A small image classifier, trained from scratch: norm layernorm.
Rows from block 5 of a small image classifier, named by matrix and row number. Rows with one number within an expert belong to one neuron, the router's apart. Each number is 128 + 32 x the weight over its row's rms, rounded and kept within 0 to 255. All counts start at 0. After the name is the row's rms in percent of the matrix's.
After each expert's rows are labels from the 100 images, of 14848, where the router gives the expert most weight on average: "peak at" is the part of the image that holds the peak. Only what is clearly more common there than usual is listed. The data: photos of plants, animals and fungi (iNaturalist). In brackets: how many of the 100.
# router: router (model.blocks.5.mlp.router.weight, 16x384), inputs 192-383
# gate: expert gate (model.blocks.5.mlp.gate, 16x192x384), inputs 192-383
# up: expert up (model.blocks.5.mlp.up, 16x192x384), inputs 192-383
# down: expert down (model.blocks.5.mlp.down, 16x384x192, transposed), outputs 192-383

# expert 11
router.11 103 [ 97 118 142 136  87 120 103  90 155  73 136 112 164 146 127 108 104 169  84 129  71 202 130  77 134 188 162 139 118 129  89  98 100  95 113  79  93 127 106  95 173 180 175 118 106 169 121 145 152 119 159 163 154 135 133 116 161 143 107 176 165 102 115 184 112 148 184 126 134  97 156 149 123 133 155 182 189 107 116 120 169 100 141 129 101 113 130 175  99 108 181 117 117 129 116 128 116 113  82 117 167 127 109 102 187 126 143 143  89  98 121 127 103 132 112 119 135 177 171 127 137 166 168 139 113  86 110 102 128 103 147 175  90 149 146 164 152 141 105 193 150  76 190 130 102  73 118 182  93 199 110 130 139  82 151 166 140  55  86 137  87 195 174 160 150  97 128 139 129 154  59  50 186 141 120 182  75  48 151 151 149 131 131 154 120  71 152  99 128  92 122 126]
gate.0 098 [102 122 133 187 108 129  47 150 121 165  87 158 138  89 115 129 170 150 176 165  52 112 127 120 155 122 102 163 116  77  94 156 131 165  79 141 165 154 117 126 148 131 136 158  83  96 114 183 156 144 104 124 159 130  80 126  94 154  83 104 122 135 153 119 129 128 169 143 175 143 125  93 169 172 102 132 128  90 124 132 158 152  96 161 111 154 177 168 152 134  87 161 188 135  62  45 150  76 159  72 138 148  86 193 106 110 103 116 174 117 129 109  99 120 118 160 149 140 132 106 131 124 141 135 140 105 156 155 175  98 120 105  95 106 126 132 136 124 120 126 141  81 154 112  99  72 183 121  72  99 124 152  73 128 133  88 153 158 152 160  68 128 121 114 152 146 156 149 159 167  86 111 179 135 167  77 133 140 126 100 189 115 143 112  80 151 131  35 160 154 135  95]
up.0 098 [101 140 180 207 113 177  83 119  93 124 116 126 142 100  32 154 186 126 109 148 139 164 165 146  70 159 146 131 143  87 138 107 124 148 171  87 172 115 125  91 138 130 132  90 130 111 147 128 107 160  98 118 142 105 135 162 127 125  73 103 124  65 148 156 109 134 167  82 126 115  96 188 202 132 107 126  97  91 117 133 121  99 167 100 160 147 118  76 110 188  48 208 108 211  94 148 121 162 179  80 159  98 137 139  64 128 104 147 104 151 116 142 144 127 113  84  92 106 172 156 160 159 186 150 165 112 115 169 106 117 161  86 151 113 119 159 134 103  82 128 151  90 168 155 138 156 198 109  96 146 165 121  96 128 112 189 101 127 115 145 128 164 169 133 113 150 100 104 136 114 151 116 126 141 159 107  45 115 145 155 130 150 145 147 108 142 115  99 181 133 131  65]
down.0 097 [121  75 167 127 106 147 151 146 159  67  90 134 131 111 154 160 160 125  99 100 153 160 169  32 130 101  92 147 146 130 173 161 126 120 144 163 153 157 119 143 145 173 108 157 141 174 117 162 114  65 186 115 125 154 131 109  86 149 130 176 118 120 135  93 146 158 112  55 131 108 136 118 105  69  84 146 107 134 139 104 163 151 154 173 205 167 127 135  70 110 128 122 138 138  84 108 125 131 106 149 107 110 207 140 141 116  82 118 135 165 148 148 134 149  93 146 137 179 105  95 108 153  81 182  97 147 163 131 117 100 141 169 186 167 153 100 123 131 100  95 114 181 102 155 113 193 100 168 168 120 129 110 118 131  92 164 118 104 143  93 118 140 120  84 120 109 120 143 152 204 174 125 189 147 139 109 122 103 112 137 160 101 173 110 105 180 103  87 137 106 150 168]
peak at: centre (45)

# expert 6
router.6 089 [108 102 123 141 123 124 112  98 153  56 131 143  70 108  89  60 111 124 108 116 113 110 148 159  86 173 168 148 176 115 142 127 156 195 174 154 144 111 108 120 165  94 164  78 136 114 106 117 127 135  79  98 113 162 171 117  99 140 154 135 139 114 132 115  98  99 128  75 167 130  65 166 163 131  99 109 141  79 106 148 131 143 125 113 102 154 147 123 130 144 105 147 155 134 116 128 159 142 131 170  81 130 178  94 168 115 161 115  89 102  85 233 178  74 153 128 160  76 141 112 125 162 131  92 120 122 161 118  62 190 107 132 176  85 145 172 148 112 123  84 131  72 129 107 117 170 152 141 153 132 156 158 143 122  62 142  88 105 119 109 181 113 142 142 144 152 140 135 112 133 116 135  48 114 131  89 105  75 104 150 119 136 194 111  75 117 117 148 163 108 192 167]
gate.0 100 [ 77 137 121 122 113 112 128  32 123  69 122 138  60 135 153  60 136 107 128 146  98 139 106 117  81 114 112 150 118  90  74  82 108 129 103 179 116 180 142 125 158 119 146 136  34 148  79  86 177 121 121 169  71 140 119 113 141 139 101 123 134  81 148 113  87 142 151 144 120 140 165 162 142 123 193 180 158 109 183 108  82 123 146 134  80 177 172 149  59 117 150 152 105  62 155 118 123 106 167 163 141 113 137 138 158 131 114 150 119 163 131 140 154 105 156 136 148 101 151 160  73 123 157 142  52 135 162 147 153 152 152 192  98 111 139 115 102 121 158  50 134 113 163 156 132 115 126 123  82 103 109 163  89  78  98  97 131 151 111 221 135 150 140 124 148 137 167 141 116 186 101  78 144 154 107 165 139  84  95 155 139 132 211 144 178 125 150  93  87 111 116 152]
up.0 101 [185 125 159  93 168  91 108 125 185 129 156  78 117 120  99 183  93  76  86 156 132  48  46 113 134 136 114 151 153 149 158 161 181  87 154 165 117 109 145 118 178 153 114 117 111  94  66 113 146  41 134 120 154  61 139  85 136  97  81 116  70 108 131 140 170 101 126 116 111  89 127 145 122 134 158 131  92 156 133 177 144 186 139  65 105  93 146 125  94 158 157 129 147 129 103 111 105 102 165 126 130 101 130 138  59  96 135 150  90 143 156 186 140 171 163  73 123 114 175  60 115 117 137 125 125 158 155 148 158 138 159  79  77 176 162 147 168 112 136  64 116  99 128  73 155 145 129 135 112 129 114 134 155 123 180 163 111 139  32 157 160 133  98 112 151 124 148 164  86 127 134 151  61 143 142 119 151 126 107 167 123 125 167 171 114 112 146 184 112 102 142 150]
down.0 103 [162 151 132 121 120  88 112 155 172 123 115 162 139  93 177 104  77 161  70 106  92  97 102 148 141 157 102 121 134 190 135 153 119 131  94 136 146 128 176 139 115 101 106 114 135  92  86 116 153  82 168 166 146 107 128 124 170  96  99 139  96 116 118 128 120  69 185 118 160 108 193 131 136 118 187  57  63 193 105 140 150 121 139 134 175 127 119 103 128 136  92 207 128 141 158 144 161 105 119 146 172 110 178 178 110 150 132 121 124 143 124 136 185  79  90 114 136 198 172 152 131 129 129  89 104 165  94 185 158 140 152 119 119 117 111 139 175 170 132 128 133 168 158 152 116 161 137  74  63  99 125 124 127 117 122 102 144 161 151 114  71 151  97 131 171 132 121 138  78 146 138 127 120 164 134 151 123 135 101 143  86 141  67  88 143 153  68 125 118 137 141 126]
peak at: top right (49)

# expert 4
router.4 104 [136 123  87 124 110 153 162 122 103 186  79 123 137  88 113 128 142  85 180 126  94 185 129 162 154 138 162 124  87 125 172 153 111 133 165 128  94  76 149 130 117 151 143 121 132 104 101 143 119 114 142 120 130 204  65 160 126 163 159 146 113  80  87 171 155 165  64 158 126 178 119 100 148 109  81 108  90 105 116 138 163 112 140 105 130 140 105 136 148 120 153  69 126 176  82 130 170  76 124 145 105 111 139 149 150 107 127  51  74 132  92 145 144 126  39 114 140  94 112  96 146 121 108 152 114 135 174 130 127  86 129 129 154 127 139 167 114 180 116 126 135 205 106 126  97 142 157  74 126 144 146  92 156 106 130 114  99  92 126 112 113 107 167 121  90  76 138 140 149 143 170 103 117 169 110 135  93 154 186 148  91 119 114 137  73 177  99 127 204 122 167 115]
gate.0 103 [ 65 135 117 129 153 148 162 113 144 149 129 120 149 147 146 148 131 121 143 154 130  96 158 171 122 136  92 126 110 149 108 102 136 207 188 138  83 181  93 144 143 169 118 213 117 158 136 127 101  89 107  96  82 119  92 115 145 104 159 147 186 100 126  77 156 179 111 184 108 113 144 105 106 113  78 204 106 182 179 112 130 134 120 143 150 116 106 125  69 141 127 118 162 143 149 133 109 111  80 126 133 174 111 183 202 204 144  74  92 161  74 100 123 100 118 159 163 118 132 191 112 138 165 187 117 112 125 127 135 114  47 158 143  85 134 113 134 171 113 158 135  90  63 138 104  93 108  77 178  78 144  82 190  73  33 126 109 140 144  90 136 125 136 102 154  88 118 120 159 192 135 146 116 151 115 137 196  89  88 113  45  60 132 146 105 168  96 129 115 125 108 121]
up.0 100 [114 130 142 134 108 126  72 112 103 121 165  90 170 134 176 153 141  64  78  80 195 128 100 105 132 136  88 117 157  82 181 112 101 102 102  92 100 154  95 152 158 122 125  98 202 152 183 143  91 145  90 140 133  81  69 122 156  99 181 167 130  76 149  81  27 148 106 108 169 120 121 124 134  83 104  60 135 147 140 107 162 130 137  91 100  85 128 138 106 148 187 141 139 213 125 126 100 139 106 119  81  97 126 123 127 113 113 124 139 164 126 169 145 174 140 130 140 124  92  61  70 160 170 158 113 157 121  97  98 128 144  67 163  54 141 117 111 131 134 110 147 137 148 114 137 204  89 153 107 148 159 143 104 155 111 102 164  77  50  99 142 184 171 181 128  97 138  96 140 120 185  87  56 119 166 164 143 148 103 137 121 166 132  92 125  94 171 115 101 116 203 182]
down.0 101 [114 109  94  88 152 125 130 174 155 154 109  89 151 167 159 176 169 131 118  89 114 115 163 100 130 160 104  68 117  87 150  67 187 121 142 191 124 115 145  88 120 141 117 171 120 165 119 163 207 100 117  77  98  77 123 183 168 168 132 164 183 104 182 179 152 106 129 168 147 146 128  98  99 187 138 106 156 147 190  99 142 143  83  91 124 145 126  76 107 129 139 105 151 154 147 156 123  78 126  83  61  94 171  79  90 144 134  87 107 165 128 147  94 152 116 186 155 125 140 122 134 169 132 128 170 158 139 111 114 106 109  84 126  89 120 148 112  64 181 138 117  74  59 142  83  78  96  94 122 103 115 152 109 129 123 135 123 133  96 240 110 128 115  80 169 144 105  85 146 100 125 123 124 117 134 131 133 143 180  79 146 143 118  66 100 116 100 128 132 116 146 159]
peak at: top centre (32)

# expert 14
router.14 105 [118  95 147 133 104 119 123 152 179 183  94 179 139 111 138 204  78 148 112 139 187  93 143 139 147 161  99 166 112 105 124  93 121 137 106 146 130 166 131 160 191 116 142 157 135 117 121 107 136 132  97 108 153 171 128 156 115 131  99 112 109 137 151 107 129 135 101 168 150 131 128 101  99 165 101 163 143 151 142 127 111 125 101 111 128 102 110 137 117 147 162 101 145 192  57 141 107 158 163 122 127 172 191  78 102 173 132 126 132 144 137  50 152 128  44 142 151 117 173  95 111 148 132  93 175 129  78 202 116 110 111 130 129 155 103 124  92 131 174 180 107 114 112 141 145 117  94  84 148 144  92 148 102  99  86  94 146 106 139 167 107 135 154 103 127  70  95 112 113 123 103 140 125 142 112  88 156 144  93 120  76 138 127 139 104 142 140 148 132 177  91 128]
gate.0 109 [150 130 165 202 124  91 146 138 187  83 161 133 168 127  81 121 121  99 121 122 112 157 154  48 145 149 148  68 145 166 140 108 147 153 115  56 134  70 105 117 121 135 144 125 147  89 113 109 157 129 159 137 156 157 109 140 158 187 112 153 156  99  83 205 152 136 149 111 157 103 110 165 129  93 155  73 117 149 119 115 145  60  90 107 115 105 151 124 148 164 108 151 162 187  92 106  98 121 153  90 107  85 121 128 104  87 132 103 113 117  87  78 148 128 108 118  99 151 156 113 125 114 127  70 151  45 134 147 131 127 211 126 133 121 143 224 125 138  79 155 162 150 174 116 140  98 118  70 125 197 140  90 116 119 143 145 135  52  77 114 157 161 155 151 134  66 159 134 140 150 134  64 116  95 174 160 155 144  59 126 140 133 142 150 127 114 152  79 132  74 142 148]
up.0 107 [178 109  95  98 111  76 103 156 156  96 108 145 139 113  97 142 107  82 132 115  93 150 160 114 158 109 135  95 104 127  68 140 128 116 114 108 107  74 146  80 111 140  66 128 143 155 102 149 120 152  68 101 147 122 182 120 179 172 121 218 150  84 184 145 115  83 141  85  91  66  92 199 139  98 157 142 191 161 172 118 112 119 102  83 142  75 129 111 108 171 107 133 119 137 139 169 116 111 132 123  89  66 142 147 181 166 153 158  71 129  88 125 130 178 136 115 173 172 144 149  89 122 122 129 136  65 178 110 139 158 205 146 140 136 182 162 128 177 114  95 179 132 143 134 168 178 171 108 110 192 133  92 142 120 120 127 141  69 135 138 145 163 125 151 115 111 113 170 116 104 117  92 105 144 130 186 134 130 131 130 204  91 137 153 159 173 122 118 110  86 182 184]
down.0 106 [ 99 154  96 144 156 113 171  97 189 164 108 111 109 131  85  85 170 140 145 174 112 146 185 136  76  96 123 169 163 144 125 166 132 190  94 155  95 144 163 150 119 165 158 100  89 162 133 215 158 178 116  84 151 178 126  79  73 183 140  94 165 113  28 100  98 104 118  89  95 108  71 146  46 136 132 183 112  93 122 117 180 108 121 116  96 128 179 116 140 140 120 120 110  99  79 129 140 190 121 126 126 169 154 172 103 154 172 193 118 180 169 195 151 103 135  91  84 109 149  71 136 108 171 147 160 196 100 115 138 205 106 125 111 124 225  50 153 144 129 106 126  89 185 130 114 145 139 134 135 137 168 144 159 169 100 115 130  35 153 105 100 138 133 127 137 152 144 122 129 109 116 139 148  96 178 109 114 152 105 190 104 117 123 141 103  85  99 129 146 128  73 113]
peak at: top right (84)

# expert 10
router.10 100 [148 160 140 101 139 119  96 157  93  93 108  96 136  85 124 122 113 121 103  78 129 105  58  97  80 167  62 159  62 104 128 175 106 153 141 145  72  83  62  29 107 118 100  90 109 130 165 124 106 136 142 144 104 102 119 106 142 134  98 110  92 146  94 195 116 157 140 130 106 170  94 140 110 178 105 139  57 135 163 129 170 136 137 134 110 207 112 147  96 110  84 170 116 185 162 113 118  98 159 102 147  77 126 126  86 150  94 133 173 109  99 188  97 135 131 117  83 187 123 105 112 166 118 124 168 150 118 127 177 166 131 109  79 133 133 147 134  94 106 135  95  90 194 140 128 123 137 147  62 152 173 171 138 131 201 119 132 149  98 140 104 149 142 126 153 101 193 105 140  81 121 141 154 107 163 146 156  86 171 152 187 108 108 161 113 109 157 104  66 165 134 108]
gate.0 099 [ 64 148 125 170 134 210 146 110 156 184 133 129 132  98 162 105 124  60  70 136 125 131 101 135 145 150  98 177  76 163  90 140 102 156  99 159 147 149 141 109  60 171 104 174  99 115 126  58  66 159  85 100 147  98  59 141  93 187  87 121 159 122 110 126 110 114 107 126 125  73 141 187 110 110 105 111 131  99 114 163 120 127  82  88 136 151 103 130 154 138 137 159  92 132 145 122 106 104 108 146 140 124 114 114 154 123 124 161 187 194 186 160 126 155 118 129 138 118 109  97 179  67  84 133 179 150 130 159 127 150 130 108 134 132 131 136 201 131 130  72  83 140  98  75 102 140 158  97 199 135 127 127 113 216 129 110  66 229  73 125 127 124  93  81 145 165  91 137 146 102 145 185 133 150 109 122 103 166 138 101 144 127 149 157 122 120  75 157 207  72  97 121]
up.0 100 [103 145 141  63 129 120 158 137 129 184  74  64 147 172 113  76 140 126 103 185 144 176 141 120 136 169 157 162 150 111  59 171  65 112 120  63 106 117  93  74 132 111 157 183 160 156  86 171 115 140 114 118 109  93  90 124  87 131  94  88 100 209 103  80 161 114 120 117  67  98 126 141  84 119 106 121 164  95 141 164 158 119 155  93  71 120  96 128 155 111 154 119  95  57 155 125 165 138 164 130 158 170  69 150 181 108  82 121 154 109 104 106 141  88 129 151 150 137 150 178 129  94 140 104 152 142 109 186 142 151  81 114 115 131 141 110 142 124 139 127 111  92 113 154 155 165 155  96 167 114 114 186 131 188 150  49  62 180 188 101  99 113 111 136  81 167 131  97 105 151 123 132 116 139  74 107  79 135 135  62 151 114 145  87 147 131 101 142  86 111  91  81]
down.0 100 [149 131 136 153 103  53 126 133 117 143 157 110 157 143 153 131 115 134  80 135 192 183 152 129 107 127  43 111 134 124 142 141 172 134 138 139 100 115 141 175 135 105 154 132 174 126 117 118 149 164 144 173 142  88  69 108  78  68 101 125  88  85 125 111 128 136 129 202 130  83  84 122 195 111 125 149 116 134 130 136 111 123 117 117  81 174 118 128 175 172  99 134 146 126 162  86 140 102  63 143 178 109 107 126 167 124 109 107 110  97 172 134 193  67 110 175 174 133 159 105 192  86 149 129 178 137 100  97 168 183 105 130 120  96 128 160 161  91 108 140  67 134 147 102 155 159 160 130  85 117 123 163 126  92 156 167 197 168  92 139 122 116 155 123  53 110 114 117  75 114 162 134 113 134 105 102 183 164 112 162 146 101 112 153  91 137 166 161  76 127 162 151]
peak at: centre (37)

# expert 3
router.3 099 [115  73 122 133 126 137 134 114 115 224 170 101 134 131 154 134 176  99 138 146  80 127 103 159 134 119 140 108 106 144 115 154 121 161 100 137 149 137 190 154 101 109 123  88 104 101 139 142  90 110  89 128 176 104 148 123 145 155 121 110 145  99 145 120 131 131 174 140 107 121 127 104 162 162 157 162 134 103 152 149 107 146 148 188 137 168 127 120 139 147  93 195 127  92 175 151 131  85 132 154 143 192 125 161 148 106 124 154 127 148 135 133 142 144 176 141 182  90 142 129 120  86  96 159 166 122 154  62 181 159 129 121 148 136 143  48 106 124 125 101 115 147 146 140  92 145 152 151 182  74 104 139 121 175 108 140  94 201 181 106 117  97  68 106 125 224 126 130 118 107 151 181 101 190  99  85 103 157 114 140 107 150  94 149 131 109 127 173 181  71 143 153]
gate.0 106 [ 94  67 128 103 144  62 144 175 116 149 116 115 147 155 213 128 108 121 168 144 189  94  90  92 182 107 119 136 134 165 188 108 103 116 137 128  60 121 131 159 160 152  77 103 157 103 103 115 153  71 127 148 173 117 133  99  89 145 136 165 136 126 143 121  96 164 101 181 165 175 146  99 114 182 112 143 166 158 164 149 161 140 119 178  63 113 137 183  96 126 100 111 130 108  83 108  90 130 128 182 153 102 153 121 152 142 189  61 128 140 167 125  65 133 186  90 121 156 109 108 149 148 139  78 123 129  61 144 175  70 102 115 184 179 176  89 136  87 150 127 183 142 166 143 152 109  85  99  97 115 155 177 136 110  92 112 159 153  81 108 149 182 114 117 123 143  61 124 159 147 105 145  92 106 145  93 146 110 134 114 164 128 159 151 143  88 121 140 129 102  96 137]
up.0 103 [123 134 167  78  66 154 119 113 133 131 162 203 111 153 168 114  98 143  81  83 149 104 157  97 170 143 141 186  93 176 135 168 145 124 120 172 140 157 108 159 158  89 184 110 117 106 113 177 183 136 152 118 121 106 202 133  93 140 119 152 164  95 173  64 162 164  71 125 176  76 143  92 134 127 100 173 134 134 122 181  56 124 136 172 133 153  94 153 138  80  93  62 103 121 111 141 103 118 137  97 100 147  99 154 121  91 161 144 148 175 118  83 168 188 162 116 160 136 162 102 164 112  99 149 127 106 138 138  81 134 148 147 100 119 154 127 145 149 112 110 127 158 171 124  97 155 181  76 143  73 118 176 124  82 209 125 124 138 149 118 150 150 119 171 197 114 173 183 101 143 115  89 126 106 122  91 101 116 123  91  90 153 145 112 140 127 197 151  96 144 143 105]
down.0 104 [181 152 169 138 118 168 157 136 104 133  94 204 186 187 150 132 172 173 151 142  90  90 100  70 143 138  96  79 123  51 118 165 145 181 113 132 154 130 161 112 112 141 126 149 182 132 135  88 104 118  69 158 149  62 146 177 102 151 112 129  97 127 127 171 108 163 128 131  76 141 215 127 131 150 125 115 159 157 121 127 126 149  70  73 142 153 136 109 167 143 140 181 129 164 185 136 100 155 117  87 155  76 145 143 125  97 157 100 139 130 123  85  83 160 169 159 100 134 116 173 150 142 128 190 102 153 168 160 131 134 104 140  93 130  81 144 107 160  79  92  79  86  95 162 129 128 133 127  97 132 125 127 172 148 145 138 114 150  87 151 146  97 146  93 115 152  95 203 101 150 123 127 170 111  50 112 128 129 131 125  88 131  95 136 123 112 110 138 166 138  95 213]
peak at: bottom right (44); middle right (28)

# expert 5
router.5 099 [ 97  81 124  81 187 120 129 109  96 137 114 109 162 100 137 123 115 119 149 170 156  50 130 154 127 136  62 138 115 126 129 138  85 112  84 213 114  75 100 165  85 140 111 126  90 144 147 149  97 107 152 109 106  51 118 101 141 125 125 118 145  78 105 141 162  92 155 149 136 132 125 143 132 135 125 102 136 128 138 129  99 159 112 143 154  82 116 147 150  89 131 125 107  66 154 141 138 146 101 175  96  75 130 178 100 158 164 122 194 169 131 240 129 125  78 139 100  64  98 190 164 183 124 109 159 105 109 100 115 143 133 151 173 152 145 157  96 119  79 116 203  36 156  83 123 154 118 166  46 133 122  30 126 122  83 110 147 134 135  58 141 139  96 122 152 114  81 108 209 109 183 146 153 125  58 187 171 187 156 124 139 113 135  87 127 153  99 123 120 115 115  84]
gate.0 101 [174 154 143 150  71 145 131 131 164 163 102 100 207 138 145 147 167 101 123  74  84 118 109 145 167  90  92 116 138 142 177 155 136  84 113 121  90 129 148 109  95  64 101  69 150  99 121  92 112  85  89 107  90 117 104 114 106 176 119 142 133 151 139  96 125 137 132 155  68 137 121 112 174  83 110 100  88 202 152 165 175 105 167 115 186 157 130 144 103 174 119 115 109 176 139 127 161 116  99 161 122  74 116  94 100 112  94 150 127  91 111 145 144 116 137 105 133  60 110  80 126 107 117 198 169 146 107 112  88 169  94 141 104 141  62 127 144 145 142 111 118 175 133 187 104 146 130  89  96 110  91 205  73  99  94 139  92 155  89 134 129 145 182 101  57 172 140 131 110 111 138 169 184 105 135  67  92 171 145 183  97 161 107 178 135 163 166 177 210 137 120 168]
up.0 100 [112  73  86 142  91  67 155 122  96 171 160 147 161  93 179 118 115 119 149 138 153 139 155  98 180 127 135 151 131 123 193 150 140  68  93 120  80 123 126 112 136 151 118 147 165 149 154  90 190 120 105 107 137 147 148 121 119 166 159 152 115 141 150 153 150 124 112 148  72 145 125 128 122 105 108 161 134 151  86 137  71 168 165 121 156 151 126 156 150 153 119 109 158 127 165 150  95  56 149  97  85  92 147  75 134 145  89 121 164  64 113 134 144 124 124 123  79  84  84  84 107 111 145 168 114 138 132  76 152 138 132 192 156 156  97 152 133 172 193 142 110 163 128 134  75 177 131  88 138 158  53 151 115 107  57 104  91 133 111 156 138 137 131 137  74 140 107  89 142  91 108 102 121  96 142 169 146 142 140 119  93 126 130 172 185 154 123 187 151  86 104 147]
down.0 100 [148 170 145 174 136 102 104 157  95 137 107 148 128 210  91 128 150 131 145  85 138 154 131 139 112 105 167 116 138 127 141  61 175 133 123 118 110 152 119  75  81 116 175 112 115 128 103 110 162 175 112 146  97 189 133 189 140 115  71 126 120 107  84 113 147 152  89  89  79 137 113 128 121 154 145  95 156 158 141 169 151 143 137 138  96 117 147 143 131 138 139  85  96  97 135  63 176 189 130 152  91 149 115  54 127 151 163  94 122 136 183 109  92 136 158 117 130 171 117 164  89 122  90 127 104  76 111 128  40 151  91 137 107 105 130 124 119 138 152 174 127 140  91 116  96 148 119 161 149 122  88 106 103 148 209 114 125 120 100 180  86 171 132 134 147  99 149  67 141  73 123 121 118 111 120 121 103 201 186 100 154 101  76 120 144  79 179 152 126  98 135 154]
peak at: middle left (29)

# expert 0
router.0 106 [140 145 115 106 163 108 117  94 160 133 125 114  63 148 130  79 179 136 100 132 141 127 117  77 160 142 159 110 165 108 177 111 146 139 166 107 175 174 120 195 114 152 109 174 173 151 130 135 154  71 112 150 121 128 153  89 112 123  92 128 120 119  95 107 132 163 111  91 202 116 112  99  89  94 136 100  76 123 143 124 172 143 133 162  92  81  99 117 143  99 136 137 105 149 173 112  94 173 166 117 138  77 124 139 141 142 110 155  94 174  94  72  60  94 158  87 139 106 133 130 135 110 139  81 145 180 112 144  91 184 101 129 125 134  89 139 147 112 137 100 103 124 110 169 168 151 153 106 131 131 145 112 135 116 148 125 153 198 150  95 222 133  88 130 124  83 121 120 100 169 178  86 187  81 132  67  68 193 176 129 174 138  96 156  90 132 103  77 136 140  98 103]
gate.0 101 [146 137 124 137 117 144  84 164 153 117  90  79 110 107 132  87 116  77  98 156 121 162 141 143  73 145 170 134  80 130  98 153  55 139 142 146  98 159 182 112 112 140  85 141 133 108  59  97 109 114 168 181  72 162  54 139  93 111 101 136 149  54 160 157 144 149 115  94  82 123 132 139 123  77 193  73  97 164 184  71 162 152 155 200  50 124 107 166  61 100  97 114 130 143  77 142 124 127 120 107 117 115 145 112 108  69 129  93 102 110 140 159 104 129 131 141 150  81 149 204 180 114 106  87 122 112 118 129 118 146 179  91 116 153 166 177 167 103 119 160 111 105 164 147  91 141 115 100 120 139 151  84 164 138 178  90 115 145 156  64  82 163 146 169 169 109 122 123 137 123 170  67 117 167 114 154  72 125 138 115 135 119 136 166 168  66 166  98 136  92 159 127]
up.0 099 [143 153 118 145 164  95 116  93 172 136 121  89 173 140  70 151  70 163 168  98 149 130 154 151 166 109 164 105 136 136 138  97 129  99 155  87 181 130  99 123 112 125 112 150 130 144 124 122  79 126 152 149 170 145 160  98 163 123 204 179 109 107 171 136 136 103 112 102 188  71 168 122 187 109 149 125 218 136 134 144  96 143 118 108 208 138 134 122  97 120 164 118 123 147 130 139 103 154 154 168 111 155 105 119 163 120 108 147  77 126 114  47 134 126  93 117 131 152  79  86 141 108 153 133 100 154  85  96 123 109  99 191 102 107 185 122 133  58 100 166 108 162  87 178 145 130 141  84 118 133 160 109 163 159 149 164 151 128 127  84 171 163 138 198  60 125 124  93 160 134 197 202  93 131  53 128 134  98 149 130 162  85  98 117 118  85 114 152 150 163 136 133]
down.0 101 [104 144 127  91 138 201  65  57  98 152 144  75  86  81 126 136 117 109 161 147  95 147 127 117 176 102 158 113 154 158  70 114 173 107 171 162 113  90 140 140 165 151 157  84 140 119  68  88  74  28 115 126 145 158 149 133  91 135 100 148 133 139  81  67  85 164 127 118 148 173 110 126 159 109 109 122 142 140 137 128  64 166 131 127 135 153 111 128 157  59 113 171 148 137 191 131  97 143  69  91 190 147 135  75 132 148 160 156 165 158 127 156 106 124 157  73 121 100 131 137 123 197 124 166 119 125 163 107 132 108 120 157 116 134 142  63 111 156 200 108 167 132  62 167 128 130 139 136 162 131  72 162 103 111 117 101 144 151  61 155 149 177  99 100 130 170 117 111 148 147 132 115 129  55 124 121 104 102 187 130 107 144 120 150 123 144 166 118 105 155 152 193]
peak at: bottom centre (44)